A small self-supervised image encoder, trained from scratch.
Model: 32-pixel images, norm batchnorm.
Training: adamw at rate 0.0018, 11900 steps, batches of 256.
Data: trained on aerial photos of the United States (SatlasPretrain), 50862 training examples, 59.9 epochs.
Rows from block 8, named by matrix and row number. Rows with one number belong to one channel. Each number is 128 + 24 x the weight over its row's rms, rounded and kept within 0 to 255. All counts start at 0. After the name is the row's rms in percent of the matrix's.
# convs0: first 3x3 conv (model.blocks.8.convs.0.weight, 144x144x3x3), inputs 18-35, a 3x3 kernel for each
# convs1: second 3x3 conv (model.blocks.8.convs.1.weight, 144x144x3x3, transposed), outputs 18-35, a 3x3 kernel for each
convs0.16 099 [168 151 159 136 101 138 127 103 126 156 131 132 111 116 122 167 140 133 105  93 137  95  67 124 134 100 123 143 150 149 102  89 125 111  82 119 105 115 111 138 143 137 136 143 142 132 106 107 109  97  89 109  68  68 157 135 130 143 120 132 143 112 136 136 110 146  82  47  80 148 114 137  89 110 109 139 147 141 141 140 144 142 127 122 116 112 117 136 139 140 136 152 124 150 168 135 117 146 126  83  97  91  97  98  90 101  95 101 120 125 122 116 119 114 115 110 115  97 113  93 125 135 122 132 134 124 108  95 111 123  83  93 123  80  94 120 123 144 142 143 148 126 122 132 106  97  77  91 100 106  91  99  96  99  99  95 127 140 113 119 122 111]
convs1.16 100 [165 155 158 147 133 157 106  90 112 145 157 160 131 139 137 132 127 127 167 146 117 136 124 122 118  95 107 139 118 123 144 142 133 153 165 144 137 151 134 115 131 124 100 112  84 159 169 160 162 169 163 166 166 163 121 146 124 137 165 137 121 151 130 128 114 118 117  96 112 157 157 167 172 174 176 189 202 205 184 202 189 113 118 124  98 114 128 130 139 156 158 177 152 146 162 145 144 173 151 131 146 137 128 150 153  94 135 139 135 124 155 149 151 171 132 130 156 151 145 144 161 163 154 114 133 126 150 137 143 151 152 151 138 137 136 145 120 139 124 122 133 113 139 114 118 112 109 115 107 108  93  93  87 167 167 155 172 171 159 163 176 166]
convs0.17 102 [113 124 118 143 171 145 119 120 102 168 169 192 120  78 105 129  98 110 111 138 137 127 137 148 149 121 125 163 164 139 149 138 130 139 112 134 133 123 134 124 126 150  99 101 127 141 141 133 104 129 111 113 122 140 123 160 130 133 181 161 115 173 145 133 143 147 118  94 103 112 116 124 107 143 137 128 146 139 121 143 132  95 104 121 124 139 145 124 129 114 108 135 145 121 117 139 123 132 143 153 125 123 145 128 133 115  98 131 132 118 122 136 138 145 142 133 115 128 111 100 142 136 133 136 103 121 114 128 144 127 131 143 124 138 138 116 112 111 138 108 100 178 145 123 127 137 108 101 134 122 103 120 114 148 130 141 122 121 129 120 143 138]
convs1.17 091 [115 127 119 133 155 130 171 162 171 111  93 114 127 120 147 138 145 174 134 142 124 127 189 121 124 166 131 134 116 150 151 144 154 159 144 170 106 106 126 102 111 127 149 127 139 153 127 121 164 116 133 157 127 144 188 147 124 165 140  98 150 139 124 119 130 133 133 139 143 135 144 139 141 142 109 133 116 100 120 104  95 126 137 150 126 139 166 143 144 160 122 110 125 106 101 142 133 148 125  90 114  96 110 145 128 121 147 111 116 111 106 101  77 100 133 122 113  68  91 111  72  78  99  94  73  77 147 129 112 147 152 125 127 135 119 109 121 119 126 147 159 155 151 174  87  94 112  77  84 100 111  93  85 104 160 163  98 143 131 122 167 140]
convs0.18 101 [128 131 117 101 134 112 122 121 132 102 106 103 124 133 124  81 104 107 119  84  78 107  78  94 106  98  84 138 119 127 165 171 162 135 156 147 110  96  96 127 125 119 119 130 111 164 167 147 133 165 139 143 157 136 153 154 150 113  86  88 102  93 122 143 166 174 124 115 125  88 107 118 106 103 114 158 155 159 166 161 179 141 129 139 115 101 117 103  96 107 118  92 111 101  82  97 131 115 118 119 119 137 122 110 120 127 129 136 150 145 144  88  70  77 117 113 120 113 103  99 151 162 151 159 154 145 129 115 129 119  82 101 113 100 110 119 120 119 107 124  91 130 128 112 138 113 126 124 104  98 135 101 104 103  95 106 145 152 149 141 153 137]
convs1.18 099 [135 125 132 166 133 152 139 137 107 110 120 119 145 153 148 114 114 109 127 130 132 134 122 136 153 158 146 154 154 167 129 135 154 130 130 128 157 162 138 134 144 121 114 133 112 132 142 141 119 118 140 139 135 154 122 119 140 127 105 116 150 126 149 127 143 144 103  85 125 136 119 135 106 109 134 100  99 128 123 108 135  95  85  84  84  99  93  87  99  77 157 176 170 136 153 140 120 141 144 123 124 109 153 150 137 155 149 140  97  83 104 127 123 118 153 154 165 147 151 157 130 118 133 110 107 106 112  98 122 125 101 111 109  88  98 122 127 133 126 126 132 144 175 156 128 117 102 127 127 101 118 130 107 115 120 122 145 127 116 132 124 113]
convs0.19 099 [ 80  81  80  99 116 122 107 115 105 100 109 117 124 100 103  83  99 110 102 154  43 133 164 116  91 121  42 125 151 128 132 131 115 180 143 154 121 124 124  82  90  96 131 129 131 131  81 101 101 113 136 110 143 127 130 117 148 140 109 122  73  45  90 124 130 143  94  96  94 110 142 135 146 135 128 112 104 119 146 125 120 123 139 137 111 110 119 134 106 106 152 114 126 121  73 118 116  68  90 129 107 115 123 109 136 154 138 125 126 124 144 108 126 137 111 116 127 143 151 143 109 120 109 144 172 134  69  79  96 133 114 109  92  87  92  46  64  64 136 149 138 176 159 166 120 118 112 145 141 141 154 122 141 135 135 154  89  68  90 138 131 123]
convs1.19 102 [162 174 184  80 115 108 142 170 180 116 116  99 123 134 115 155 154 146 135 119 126 148 143 127 117 105 133 147 137 126 145 154 142 169 156 159 131 111 130 111 116  95 132 114 138 127 142 130 143 137 143 151 172 178 129 142 147 113 123 122 122 146 166 147 148 145 157 147 120 172 159 142 136 110 123  75  79 104 101  87 137 142 149 134  91 130 137 150 133 141  82  72  74 102 104 115 127  93 115 135 114 128  83  85  78 134 129 139  98 118 108  88  90  90 136 139 150 141 143 154 156 174 167 128 123 134 132 111 123  76  64  84 116 101 125 104 109 105 111 120 108 125 111 113 122 116 122 108 100 101 133 124 135 168 146 156 127 128 116 133  94 119]
convs0.20 102 [129 104 110 127 136 131 127 153 131 148 130 143 113  72  82  74  75  60 136 134 162 126 157 161 134 157 181 115 123 101 115 143 111 131  96  86 126 154 139 120 139 124 121  97 103 137 137 156 129  97 108 109  89  94 120 109  90 106 115 113 118 125 134 105 133 138  89  96  96 108  85  83 115 163 134 110 143 132 109 124 102 126 162 157 141 161 166 132 146 130 124 153 136 130 136 150 117 133 125 131 132 133 143 131 124 125 125 135 138 145 137 140 141 132 134 137 115 130 127 113 137 135 127 140 118 126 123 140 152 122 141 158  97 111 120 137 150 149 155 139 111 174 181 154 105 117 119 130 159 145 129 141 133 119 132 121 123 133 112 113 113  96]
convs1.20 090 [ 73 100 114 148 170 134 179 209 187 122  98 131 137 110 122  94 107 125 128 151 136 119 172 126  80 101 101 134 131 150 152 163 134 181 179 153  98 108 126 103 110 126 118 100 107 114  97 111 151 112 115 164 155 152 150 154 187 145 161 137 146 152 133  97  99 108 108  98 109 121 123 139 153 168 136 157 174 135 164 163 131 122 158 145 126 156 146 166 158 151 100 120 113 114 113 139 120 107 108  88 120 110  98 134 124 113 152 137 146 137 113 119  79  88 109  92 108  70  86  98 110  98 119 106  85 104 150 150 140 159 180 149 148 158 133 131 149 127 140 145 158  98  71 124 118 118 121 133 137 135 142 133 127 150 171 161 113 132 139 102 110 104]
convs0.21 104 [123 125 109 135 161  78 132 158  83 154 116 141 134 119 163 129 140 159  88 102 116  95 127 104  85 105  93 109 131 145 129 131 167 144 113 137 139 131 133 142 145 133 140 136 138 151 139  87 180 119  70 155 113 119 122 113  88 135 112  73 128 128 111 139 113 118 104 102 125  93  87 106 160 128 122 128 105 151 108  86 139  95  89 131 115 130 159 107 112 132 139 131 146 121 136 152 118 137 127 120 142 130 126 142 102 148 158 116 135 113  93 138 135 126 133 143 106 137 168 113 147 159 114 157 132 123 146  99 126 143 105 136 137 112 115 132 113 116  94 124 128 110 160 129 124 128 133 124 123 114 125 127 118 149 151 143 122 139 166 121 140 150]
convs1.21 107 [147 113 129 126 137 140 129 148 149 104  93  66 103 104 104  96  87  87 113 111 118 144 133 130 125 131 106 160  79  96 115  82 116 118  98 120 103 122 110 104 106 135 122 125 149 131 127 116 149 122 121 137 130 146 135 133 138 114 132 156 116 134 182 114 104 107 102  84  81 101  87 107 133 116 134  96  86 104 114  98 135 138 108 106 122 109 106 134 134 133 127 134 133 109 106 122 116 110 139 107 145 170 122 158 168 137 170 175 132 115 146 110  69 112 103  71 143 126 125 102 136 120 110 128 108 127 130 124 139 124 137 142 126 139 148 133 140 124 152 156 107 142  87  36 123 108 120 129 109 120 120 111 123  91  74 112  81  78 109  69  96 100]
convs0.22 102 [128 124 116 144 132 126 108 106  98 105 107 115 117 125 113 171 158 134 166 111 101 163  92 102 160 134 114 118  69  88  92  67 104  89 109 116  95 122 120 145 153 158 120 164 153 131 111 108 119 109  96 154 117 108 109 133 117  75  76  67 135 139 130 108  90  92 125 105 115 164 142 141 143 148 159 106 129 147 116 126 149 127 152 133  95 135 114 121 142 128 137 165 151 117 145 132  81 105 105 126 117 124 114 104  96 116 117 125 120 150 136 142 153 128 123 128 109 114 137 131 124 147 144 122 129 122 147 154 147 131 145 135 145 146 117 115 130 133 152 148 142  81  97  95 133 143 137 143 154 144 111 130 118 121 114 110 152 160 157 123 143 146]
convs1.22 111 [138 131 125 104 109 123 113 116 102 157 159 135 151 160 125 126 129 109 111 119 123 126 113 126 125 137 126 127 130 139  69  75 106  94  92 101 141 136  99 132 132 107 130 127 106 142 132 139 116 105 135 134 132 152 138 162 140 109 119  86 116 109  85 162 160 161  95  95 129  32  28  94 110 122 121 110 124 116  96 108 103  95 111 124  77  93 111 108 128 138 122 140 108 131 153 104 122 144 110 109 124 115 105 132 125 117 149 134 110 100 116 123 117 126 146 147 137 101 106 102 121 127 121 120 129 123 139 120 110 143 115  97 124 101  97  93  94  98 138 146 147 118 150 118  87  94  86  89 108 100 101 119 109 134 150 137 154 172 161 138 156 148]
convs0.23 101 [ 94 101 130 119 131 137  97 111 119 119 110 131  93 102 111  97 101 120 125 101 129 113  98 109 122  56 103 187 112 152 139  91 140 138  99 120 108 133  91 121 148 109 106 122 100 122 136 122 141 146 122 117 141 121 117 108 138  76  61 100 134 145 157  74  64  95 102  79 104 138 145 130 131 129 156 121 110 148 121  97 145 130 121 137 119 121 139 131 119 135 141 122 158 108  80 121 100  83 122 149 143 123 142 160 124 123 161 138 111 133 137 108 100 125 111  98 115 123 139 124 130 152 136 105 112  97 109  85 105 121  88 124 144 133 134 165 165 145 137 128 131 125 119 126 130 115 124 115 133 125 130 145 159 120 131  93 122 140 106 101 106  97]
convs1.23 102 [123 137 149 137 122 142 163 151 181 133 125 132 124 130 128 120 131 121 186 154 146 168 105 131 179 119 158 128 128 115  85  75  97  95  99  84 119 147 131 123 153 134 132 158 131  96 102 127  99  99 121 136 119 139 152 120 114 129  82  77 128  96  78 151 173 160 110 127 128  77  69  84 104  98  95  98  87  84 103  96 107 161 162 132 105 113  97 112 108  94 117 122 114 131 156 131 146 152 129 109 125 125 115 139 138 113 130 128 111  98 133 117 117 145 133 123 153 114 130 127 115 103 104 122 110 106 132 111 134 126 107 118 124  97 109 126 106 112 136 103 125 128 115 132 127 132 116 120 128 106 113 140 126 133 162 142 154 176 150 112 140 123]
convs0.24 101 [116 130 133 136 127 134 147 103 122 178 192 197 122  90 114 135 128 121 110 151 159 134 145 146 128 131 127 165 167 158 133 115 123 105 100 143 119  85 132 101 105 134 116 114 147 109 103 121 102 104 118 104 122 151 146 209 129 106 181 125  80 195 130 151 164 168  90 102 109  93 112 117 103 141 102 124 157 138 103 151 133  99  99  84  94  99 113 120 118 121 114 146 109 147 154 141 148 184 153 138 136 157 109 122 161  98  99 148 149 132  91 143 154 111 136 149 124 110  98 108 143 140 145 126 125 139 136 154 139 127 121 145  98 131 130 122  94 132 157 143 133 211 137 137 104 131 123  97 138 108  94 102 110 133 114 132 118 137 141 129 164 151]
convs1.24 094 [121 139 112 143 143 106 140 118 135 117  83 108  96  76 103 134 143 158 151 147 110 140 167  94 118 104 100 145 140 170 158 182 164 180 156 195 124 118 123 132 126 138 147 136 153 165 132 139 162 115 131 141 118 142 191 171 130 190 171 107 177 160 117 109 111 140 121 135 136 136 164 151 160 176 145 151 157 133 141 152 134 102 100 107 106 110 124 149 125 134 117 130 138 139 145 145 164 206 135  79 118 106  94 139 118 123 157 114 103  93  98  93  74  75  81  96  69  85 112 134  95 118 140  83  95 106 170 145 130 166 163 136 143 154 135 128 114 111 144 127 150 133  94 166  88 112 104 111 124 128 109 118 114 143 179 168 126 147 146 130 158 151]
convs0.25 098 [164 121 118 149 129 138 157 155 165 135 140 162 127 136 144 123 122 130 117 114  95 132 129 115 116 138 114 114 147 145 125 155 165 135 154 141 112 112 162 116 106 178 137 119 172 151 147 134 163 123 100 152 117 101 112 161 106  91 149  81  85 143  87 158 135 115 124 120  95 132 133 130 148 148  54 150 172  61 139 162  70 138 135  96 160 145 114 136 108 120 111 118 102 109 137 104 112 132 104  82  92 140  75 108 157 122 150 167 165 156 129 147 137 131 162 140 115 119 112 179 135 125 152 128 126 149 152 143  80 147 136  64 122 119  74 144 113 123 124 101 156 102 117 157 133 106 132 124 103 138 120 142 147 109 104 126 109 105 120 117 112 134]
convs1.25 115 [135 121 162 145 146 168 146 150 177  84  83  71  88 104  59  77  95  61 137 138 136 116 135 150 109  75 120 119 131 146  95 118 148  90 109 120 127 123 126 125 114 121 122 107 117 150 145 178 151 142 169 151 137 166 121 133 136 126 136 141 129 144 154 132 124 103 136 125 103 117 116 117 107 148 113 112 137 129 113 141 133 113 120 102 125 106  99 125 107  93 126 137 117 114 115  90 119 121 108 126 130  84 120 131  92 107 125 105 116 145 128 116 133 117 122 134 114 156 147 118 161 147 109 162 125  96 122 129 146 122 130 146 122 119 133 167 161 113 177 157  95 154 118 111 110 107 120 103  97 108 105  98 116 111 119 125 117 100 103  98  91  93]
convs0.26 099 [131 116 108 129  96 113 120  93 104 186 208 227 159 140 159 190 164 156 145 163 185 138 153 172 144 134 140 128 150 147 125 130 132 104 122 131 178 173 200 146 166 175 151 161 169 163 165 133 148 156 126 133 117 115 150 175 142 147 172 133  84 123 122 152 175 176 134 142 148 103 132 135 117 145 124 136 140 140 151 141 141 122 158 141 137 171 155 126 138 124 110 104 134 142 117 146 150 138 154 171 144 153 157 132 148 121 103 131 147 114 120 161 134 130 127 128 118 142 128 124 128 147 147 126 117 133 120 134 132 146 146 152 117 119 127 124 107 117 116  92 125 154 154 148 148 150 129 136 161 127 110 141 108 150 143 157 109 144 125 111 125 131]
convs1.26 098 [130 136 124 131 139 123 129 114 123 127 110 114 144 112 124 135 146 157 135 130  98 120 125  95 117  89  95  95  74 100 127 123 118 146 144 142  85  86 109  76  70  88 107 107 112 148 135 136 158 127 133 145 140 148 171 167 133 137 142  98 146 147 124 101  95  96 120 123 109 122 148 135 161 157 136 154 176 139 145 148 128 116 127 127 123 131 132 130 142 137 128 130 118 140 136 133 143 148 139  87  96 112  85 102 109 120 132 134 111 111 104  90  89  79 103 129 103 119  89 113 112  73 106 109  75 102 155 145 120 154 180 137 138 160 126 129 110 129 135  75 124 154  94 144 105  86  87  75  55  70 107  90 100 123 143 167  96 110 130  90 116 114]
convs0.27 100 [126 127 125 144 131 154 140 137 152 184 209 230 146 130 167 158 136 136 144 133 131 132 109 143  92  83 109 129 131 120 135 105 116  99 111 113 131 106 134 155 147 157 153 157 166 119 128 112 126 119 104 133 135 113 117 135  98 158 156 150 124 142 123 118 137 151 125 120 124 118 133 140 152 166 145 103 131 125 127 145 145  84 130 103 118 161 148 138 165 151 151 162 154 137 132 125 172 160 170 133 115 133 153 125 131 137 129 146 135 124 125 140 157 149 153 145 152 122  83  78 126 111 107 136 125 116 105 124 126 122 130 131 144 137 153  85  90 119 121 116 147 157 145 167  76  91  73 132 137 118 128 140 126 148 142 150 137 121 116 143 137 124]
convs1.27 096 [118 132 126 109 113 115 118  99 111 125 123 129 134 119 132 130 133 133  97 108  85  92 128 108 100 130  88 130 128 125 134 136 134 120 127 134  75  62  87  97  94 108 112 106 112 153 162 142 137 142 145 102  96 117 161 200 152 142 176 135 124 130 121 125 120 122 144 156 163 127 139 129 163 190 155 152 174 154 138 137 129 144 148 136 103 133 131  88 119 116 128 140 131 132 137 137 140 133 125  77  88  97 141 152 156 168 178 162  98  90 107 124 120 123 156 159 159 107  76 110 108  89 116 117 102 116 172 187 153 148 163 139 108 121 112 115  97 113 101  81 113 156 142 177  93  78  98  84  77  88 111 112 107 120 131 147  99 110 119 152 155 145]
convs0.28 098 [112  89 107 133 110 114 144 159 155 160 158 163 146  97 120 156  98  80 139 135 165 122 137 152 108 131 140 136 154 153 139 161 142 140 131 111 144 146 167 132 170 176 148 139 140 140 142 168 147 146 133 132 133 121 132 157 111 127 156 135 120 142 121 121 143 134 142 136 137 110 117 128 126 153 127 117 150 131 115 127 120 160 188 167 178 189 176 161 151 153 122 144 129 113 112 117 128 127 122 130  98 104 131  97  91 116  98  92 135 143 143 148 147 140 139 137 137 123 104 111 119 109 114 126  84  97 134 157 149 161 155 163 127 132 131 103  85  98 140 104 101 154 156 145 105 125 116 115 137 126 111 141 143 140 139 124 106 130 113 114 115  99]
convs1.28 091 [118 129 127 147 161 140 165 174 180 127 136 153 138 147 152 121 134 134 120 133 123 104 153 119  63  76  95 100 119 130 125 135 121 155 149 134 113 116 116  93 101 118 114 109 106 171 150 143 176 139 145 171 145 156 145 143 133 120 120  81 132 125 100 109 107 110  94 100 117  94 112 123 119 121 108 135 139 123 130 136 119 119 136 144 118 125 150 111 102 135 145 151 140 134 113 146 142 136 140 104 121 112 110 123 118 120 144 130  85 120  93  93 106  87 100 128 119 122 114 129 109  77 112 103  67 103 127 122 107 127 142 113 111 128 108 126 130 139 127 125 166 140 129 171 106  99 106  99 100 100 124 117 115 128 159 152  98 119 128  91 108 101]
convs0.29 101 [111 123 122 147 162 149 141 152 152 123 153 155 110 106 142 101 101 121 153 138 119 132 139 119 130 111 135 131 135 143 134 147 130 120  97  96 149 140 157 150 145 158 155 150 139 163 150 121 166 163 112 141 132 112  81 113 109 103 127 123 113 139 114 103 120 117 102 106 110 114 118  97 141 128 114 143 135 106 123 123 112 116 131 106 152 163 119 133 136 106 160 150 129 151 128 123 154 145 142  99 113 122  99 104 137  94 104 121 139 140 131 165 151 143 133 129 133 142 138 142 135 148 128 117 138 130 133 130 109 144 131 116 124 123 111 111  90 134  82  78 114 106  96 131 103 118 117  91  92 123  83  76 105 119 113 126 120  98 112 143 120 105]
convs1.29 084 [101 110 138 116 132 146 127 110 142 130 128 143 141 126 129 121  97 100  98 139  76  96 146  80  93 102  87 160 149 168 147 175 168 126 148 146 123  87  81 121  96 107 141 102 134 140 156 157 157 166 167 153 151 162 133 153 159 112 150 146 104 129 126 140 126 120 154 151 158 156 183 191 107 128 107 124 114 106 111 109  96 146 147 158 177 190 193 161 176 190  94  57 101  93  43  98  94  92 104  92  91  91 112 127 130 141 151 136 128 134 145 106  99 111 109 111 120 122 118  99 132 111 106 147 126 120 136 160 156 132 164 161 121 134 130 113 111 108 134  99 104 136 115 138 130 126 109 132 120 103 126 118  93 120 128 149 111 117 119 110 125 118]
convs0.30 105 [113 123 104  74  89  98 106 110 121  98  91  92 134 153 141 111 120 102 155 152 107 140 139 110 119 114 104 121 143 147 124 130 142 130 138 146 125 124 123 114 102 113  81  90  89  95  88  87 103 104  88 107  89  95 113 105 117 125 125 135 122 120 137 109  97 100 113 111 116  96 103 121 141  89 101 151 130 137 165 149 166  68  52  66  74  73  70  98 100 114 134 142 158 137 135 138 137 134 140 126 138 143 126 124 127 116  87  93  98 118 118 125 146 120 147 156 147 126 125 119 130 126 128 142 128 117 132 108 113 150 148 139 143 138 140 139 157 147 143 151 133 124 137 129 150 151 136 141 131 127 113 103 108 143 149 169 136 145 155 145 135 145]
convs1.30 098 [127 105 108 130 107 118 129 125 140 136 139 139 118 100  94 110 100  85 126 140 142 136 162 144 118 159 159 127 117 139 101  96 116 124 133 113  76  81  84  80  90  83  87  98  88 139 123 129 137 129 130 145 126 137  98  86  59 129 125  92 132 130  84 140 114 132  95  85 103 106 100 109 123 126 150 128 126 133 164 154 158 188 180 223 134 145 164 127 144 153 127 136 122 125 131 126 118 103  91  71  85  89  82  91  98 100 114  95 133 128 151 120 104 131 120  91 108 125 127 125 121 145 138 112 130 128 120 108 134 123 114 126 120 115 139 124 120 152 134 141 163 142 146 161 125 123 113 120 123 108 121 126 125  74  89  85  70 108  89  79 105  93]
convs0.31 099 [158 152 174  99 147 120 113 108 106  76  96  73 105 114 112 100  93 102 181  92 147 131  49 135 172  83 164 134  97 111 140 148 138 128 140 151  85  83  68 151 146 136 126 126 108 130 149 130 108 150 124 115 128 122 153 141 150  89  75 102 150 145 183 109 127 120 161 131 153 115 115 111 120  94 128 129 101 142 160 136 179 115  91 128 109  91 133 124 109 126 139 115 153  94  75 117 139 118 152 105 120 127 117 113 126 118 124 148 142 149 138  96  83 115 134 126 137 104 133 112 155 186 166 128 140 141 142 126 142 107  73 114 152 124 141 115 137 114 126 145 111 108 146 100 128 139 139 107 108 109 104 105 124  98  80  85 148 146 140 124 128 110]
convs1.31 113 [120  98 101 136 126 140 110 111 104 130 130 137 153 156 154 141 140 147 150 124 112 122 108 113 135 140 131 131 140 140 102  88 106 129 107  91 124 132 112 125 142 120 102 121  94 144 139 154 129 127 147 140 142 150 116 120 140 116 111 128 124 112 116 163 162 146 151 144 149 100  86 105  78  67  72  81  87  84  97  84  86 129 114  95 119 142 127 110 107  88 101 140 137 106 130 121 112 122 105 114 116 123 110 118 121  99 103 113  84  74  91 125 130 137 154 149 156 149 141 137 143 134 131 129 139 132  90  69  86 125 111 109  91  79  92 116  88 117 126 106 107 128 139 131 130 134 130 116 124 115  92 113 103 123 132 130 135 151 148  94 140 122]
convs0.32 104 [152 133 159 140 143 148 131 137 141 107 118  89  98 102  97 158 137 119 151 116 106 133  88  99 163 104 129 131  99  71 128 117  97 100  66  88 112 135 109 131 150 140 126 166 136 129 133 154 121 112 136 155 121 141 144 133 123  92 100  74 152 119 144  84  77 118  93  45  93 136 132 129 136 136 111 157 156 137 156 152 150 134 127 124 114 134 129 118 130 126 136 147 132 128 136 124 123 130 129 129 114 127 140 115 120 150 138 150 135 142 147 141 148 150 114 120 126 126 130 120 149 146 131 140 122 119 120 136 134 125 139 135 143 133 135 116 135 122 139 147 132  93 134 106 130 159 158 128 149 150 109 148 131 116 107  93 136 146 122 148 165 119]
convs1.32 108 [143 132 125 139 116 115 125 115  96 131 159 148 133 150 138 129 138 140 155 143 146 137 129 142 128 144 120 121  87 129  78  58  79 124 111  85 117 126 105  98 102  88 125 111 101 156 136 139 147 114 134 170 143 148 129 134 144  96  93 102 112 123 130 159 154 169  98  66 119  87  48 108 116  95 111 115 112 128 107 106 127 113 119 145  90 106 127 117 122 151 123 159 141 129 138 137 125 128 136 111  88 109 118 104 118 131 122 127 125 111 111 137 133 125 149 148 147  91  99 105 109 121 126 109 120 122 125 123 133 132 125 132 131 121 123 106 105 107 119 142 115 120 159 113  92  97  86 114 118 102 110 125 103 131 130 121 130 128 130 123 130 115]
convs0.33 097 [106 106 118 149 142 139 128 126 111 118 126 134 151 168 138 110 115  77  79 157 100 115 171 133  97 162 104 120 132 121 146 147 120 118 131 115 119 117 114  96  68 104 133  91 142 123  86 107 112  86 112 116 119 122  95  71 131 104 112 131  81  64  97 115 126 117 131 185 120 121 110  97 152 168 144 133 132 141 162 156 154  94 106 120  94  96 113 109 100 139 149 115 121 137  97 130 145  98 123 112 108  90 117 108 109 126 114 105 143 154 150 131 109 129 111 111 141 143 152 120 127 125 130 158 154 131 113 115 144 104 126 130 102 103 125 136 137 118 186 175 167 165 163 161 104  71 123 123 109 144 109 104 134 130  84 107 122  59 112 138  91 147]
convs1.33 100 [157 142 133 140 154 137 165 177 151 151 159 118 141 151 150 143 118 127 125 103 120 127 141 136 110 105 127 120 143 136 141 153 155 150 155 147 145 121 133 126 124 125 118  83 123 164 165 129 161 163 129 168 156 140 131 142 129 123 154 139 113 155 133 111 128 125 136 152 147 151 147 145 111 128 114  94 130 111  97 114 114 142 161 108 128 157 106 104 114  87 115 128 136 111 124 120 117  81 104 128 126 121 137 144 125 115 120 116 137 153 137 160 170 136 160 155 122 109 138 124 132 158 132  97 121  92 145 138 143 146 131 142 127 118 130 139 151 125 157 168 137 136 139 126 124 124 106 132 126 118 125 104 105 146 143 145 144 144 140 143 110 125]
convs0.34 101 [134 128 134  86  85 110 138 135 148 141 156 170 119 126 124 116 115 103 131 146  67 113 136  60 136 152  96 112 124 146 129 131 117 122 111 107 151 156 158 160 154 159 107 109 129 136 139 176 130 140 152 119 128 143 142 117 149 110 111 105 125 155 148 138 144 122  93 126 111  85 112 113 122 135 131 108 122 121 103  93 105  94  86  86  95 100 119 126 118 139 126 127 126 109 111 126  98  47 100 128 123 137 133 121 113 142 147 118 120 114 137 116 105  95 109 122 126 122 129 140 110 109  99 147 150 102 146 134 154 153 157 159 131 120 137 134 126 113  66  39  80  72  77  93 142 111 120 148 114 102 180 194 162 132 125 110 113  87 102 141 103  89]
convs1.34 107 [105 122 133 127 129 144 133 130 137 130 108  88 107 104  93 111 116 111 128 126 140 140 128 150 147 124 160 114 133 129 140 133 161 142 148 150 131 137 132 135 126 126 124 124 120 136 108 105 130 124 128 135 133 150 123 113 147 148 154 184 149 135 142 120 135 117 132 161 145 163 187 172  96  84 104 104  90 120  96  91 120 126 156 138 129 124 130 113  85 100  97  73  91 116 107 128 137 119 118 117 129 151 134 150 168 117 131 150  92  94 121 132 131 143 127 126 143 148 149 149 144 141 140 131 127 129 120 137 139 116 128 149 108 103 126  87 107 115 133 131 119 108 113  93 160 145 155 166 166 161 146 145 144  94  72  79 109  93 102 100  94 116]
convs0.35 101 [ 82  75  86 115 127 112 108 118 103 150 137 160 106  48  82 102 113  97 125 142 174 120 125 138 145 143 149 117 111 104 123 144 127 108 101  81 149 162 152 149 178 179 122 118 130 151 173 153 139 164 108 105 140  95 136 106 123 139 122 146 161 151 157 106 124 128 116 102 100 143 144 117 110 122 110 106 130 130 113 122 113 115 118 121 144 144 154 128 122 139 139 138 137 126 129 131 118 103 117 127 110 115 137 108 115 100  89  91 157 134 129 163 170 158 133 125 139 111 116 116 118 127 114 122 113 121 135 136 147 120 121 126 135 144 148 103  81 101 125  95  79 149 137 111 110 129 120 114 119 119 123 141 144 137 133 130 121 125 121 106 112 102]
convs1.35 090 [100 129 119 161 185 154 163 158 169 122  91  98 141 116 123 120 121 143 115 115 102 105 171 120 112 131 143 165 135 145 180 171 142 167 147 136 113 121  91 140 147 146 156 149 132 158 136 128 168 143 141 167 161 166 123  94 103 122 104  86 113 113 109 130 139 134 149 138 135 145 157 139 121 117 110 119 113 109 123 103  96 127 133 133 161 180 176 168 176 160 104  90 123  77  56 125 116 110 101  91 116 113 142 169 162 122 148 125 139 117  99 125 111 125 123 135 130 106 126 125  95  96 116 123 130 120 118 107 111 129 132 108 107 106  94  79  98  96 130 142 156 157 160 169 117 111 125 122 112 124 121 110 108  88 137 122 108 133 110 123 141 116]
convs0.36 098 [124 108 123 124 128 144 115 129 153 153 187 220  89  80 158 134 100 146 134 111 110 122 125 132 117 114 151 151 163 137 133 129  90 126  88  79 162 147 158 155 139 109 143 123 147 169 150 123 168 151  95 181 151  89 119 151 103 125 162 141 101 142 106 148 156 148 135 109 104 134 100  90 150 158 101 155 159 128 153 146 116 139 154 126 176 192 134 161 165 133 155 164 132 154 142 139 160 157 160 142 138 147 118 126 141  99 130 162 138 136 115 135 140 137 120 115 131 152 125 120 158 154 111 143 126 108 122 142 147 140 142 170 120 116 147 139 118 126 118  98 118 170 189 191 137  99 105 141 121  92 106 128  96 149 144 139 148 129 117 128 119 118]
convs1.36 095 [ 95  97 127 102 112 140 130 121 162 139 129 124 131 117  97 128 118 109 120 146 110 117 147  79 107  97  73 117  96 114 122 131 142 148 170 161 139 106 131 110  71 100 132 122 125 120  98 127 127 110 152 140 147 174 132 165 166  94 156 153 118 151 168 109  97 104 117 109 116 114 125 142 123 138 116 130 153 141 120 122 122 136 118 124 121 130 124 125 145 144 116 148 100 129 145 124 122 150 124 137 103  97 139 111 105 140 150 133 122 114 107 118  86  90 129 120 133 118  78  86 140  75  71 130  49  47 126 162 145 126 199 164 118 158 132 139 132 137 145  70  93 163  83 111 112  96  95 111  63  65 128  99  82 130 139 161 110  97 113 107  98  91]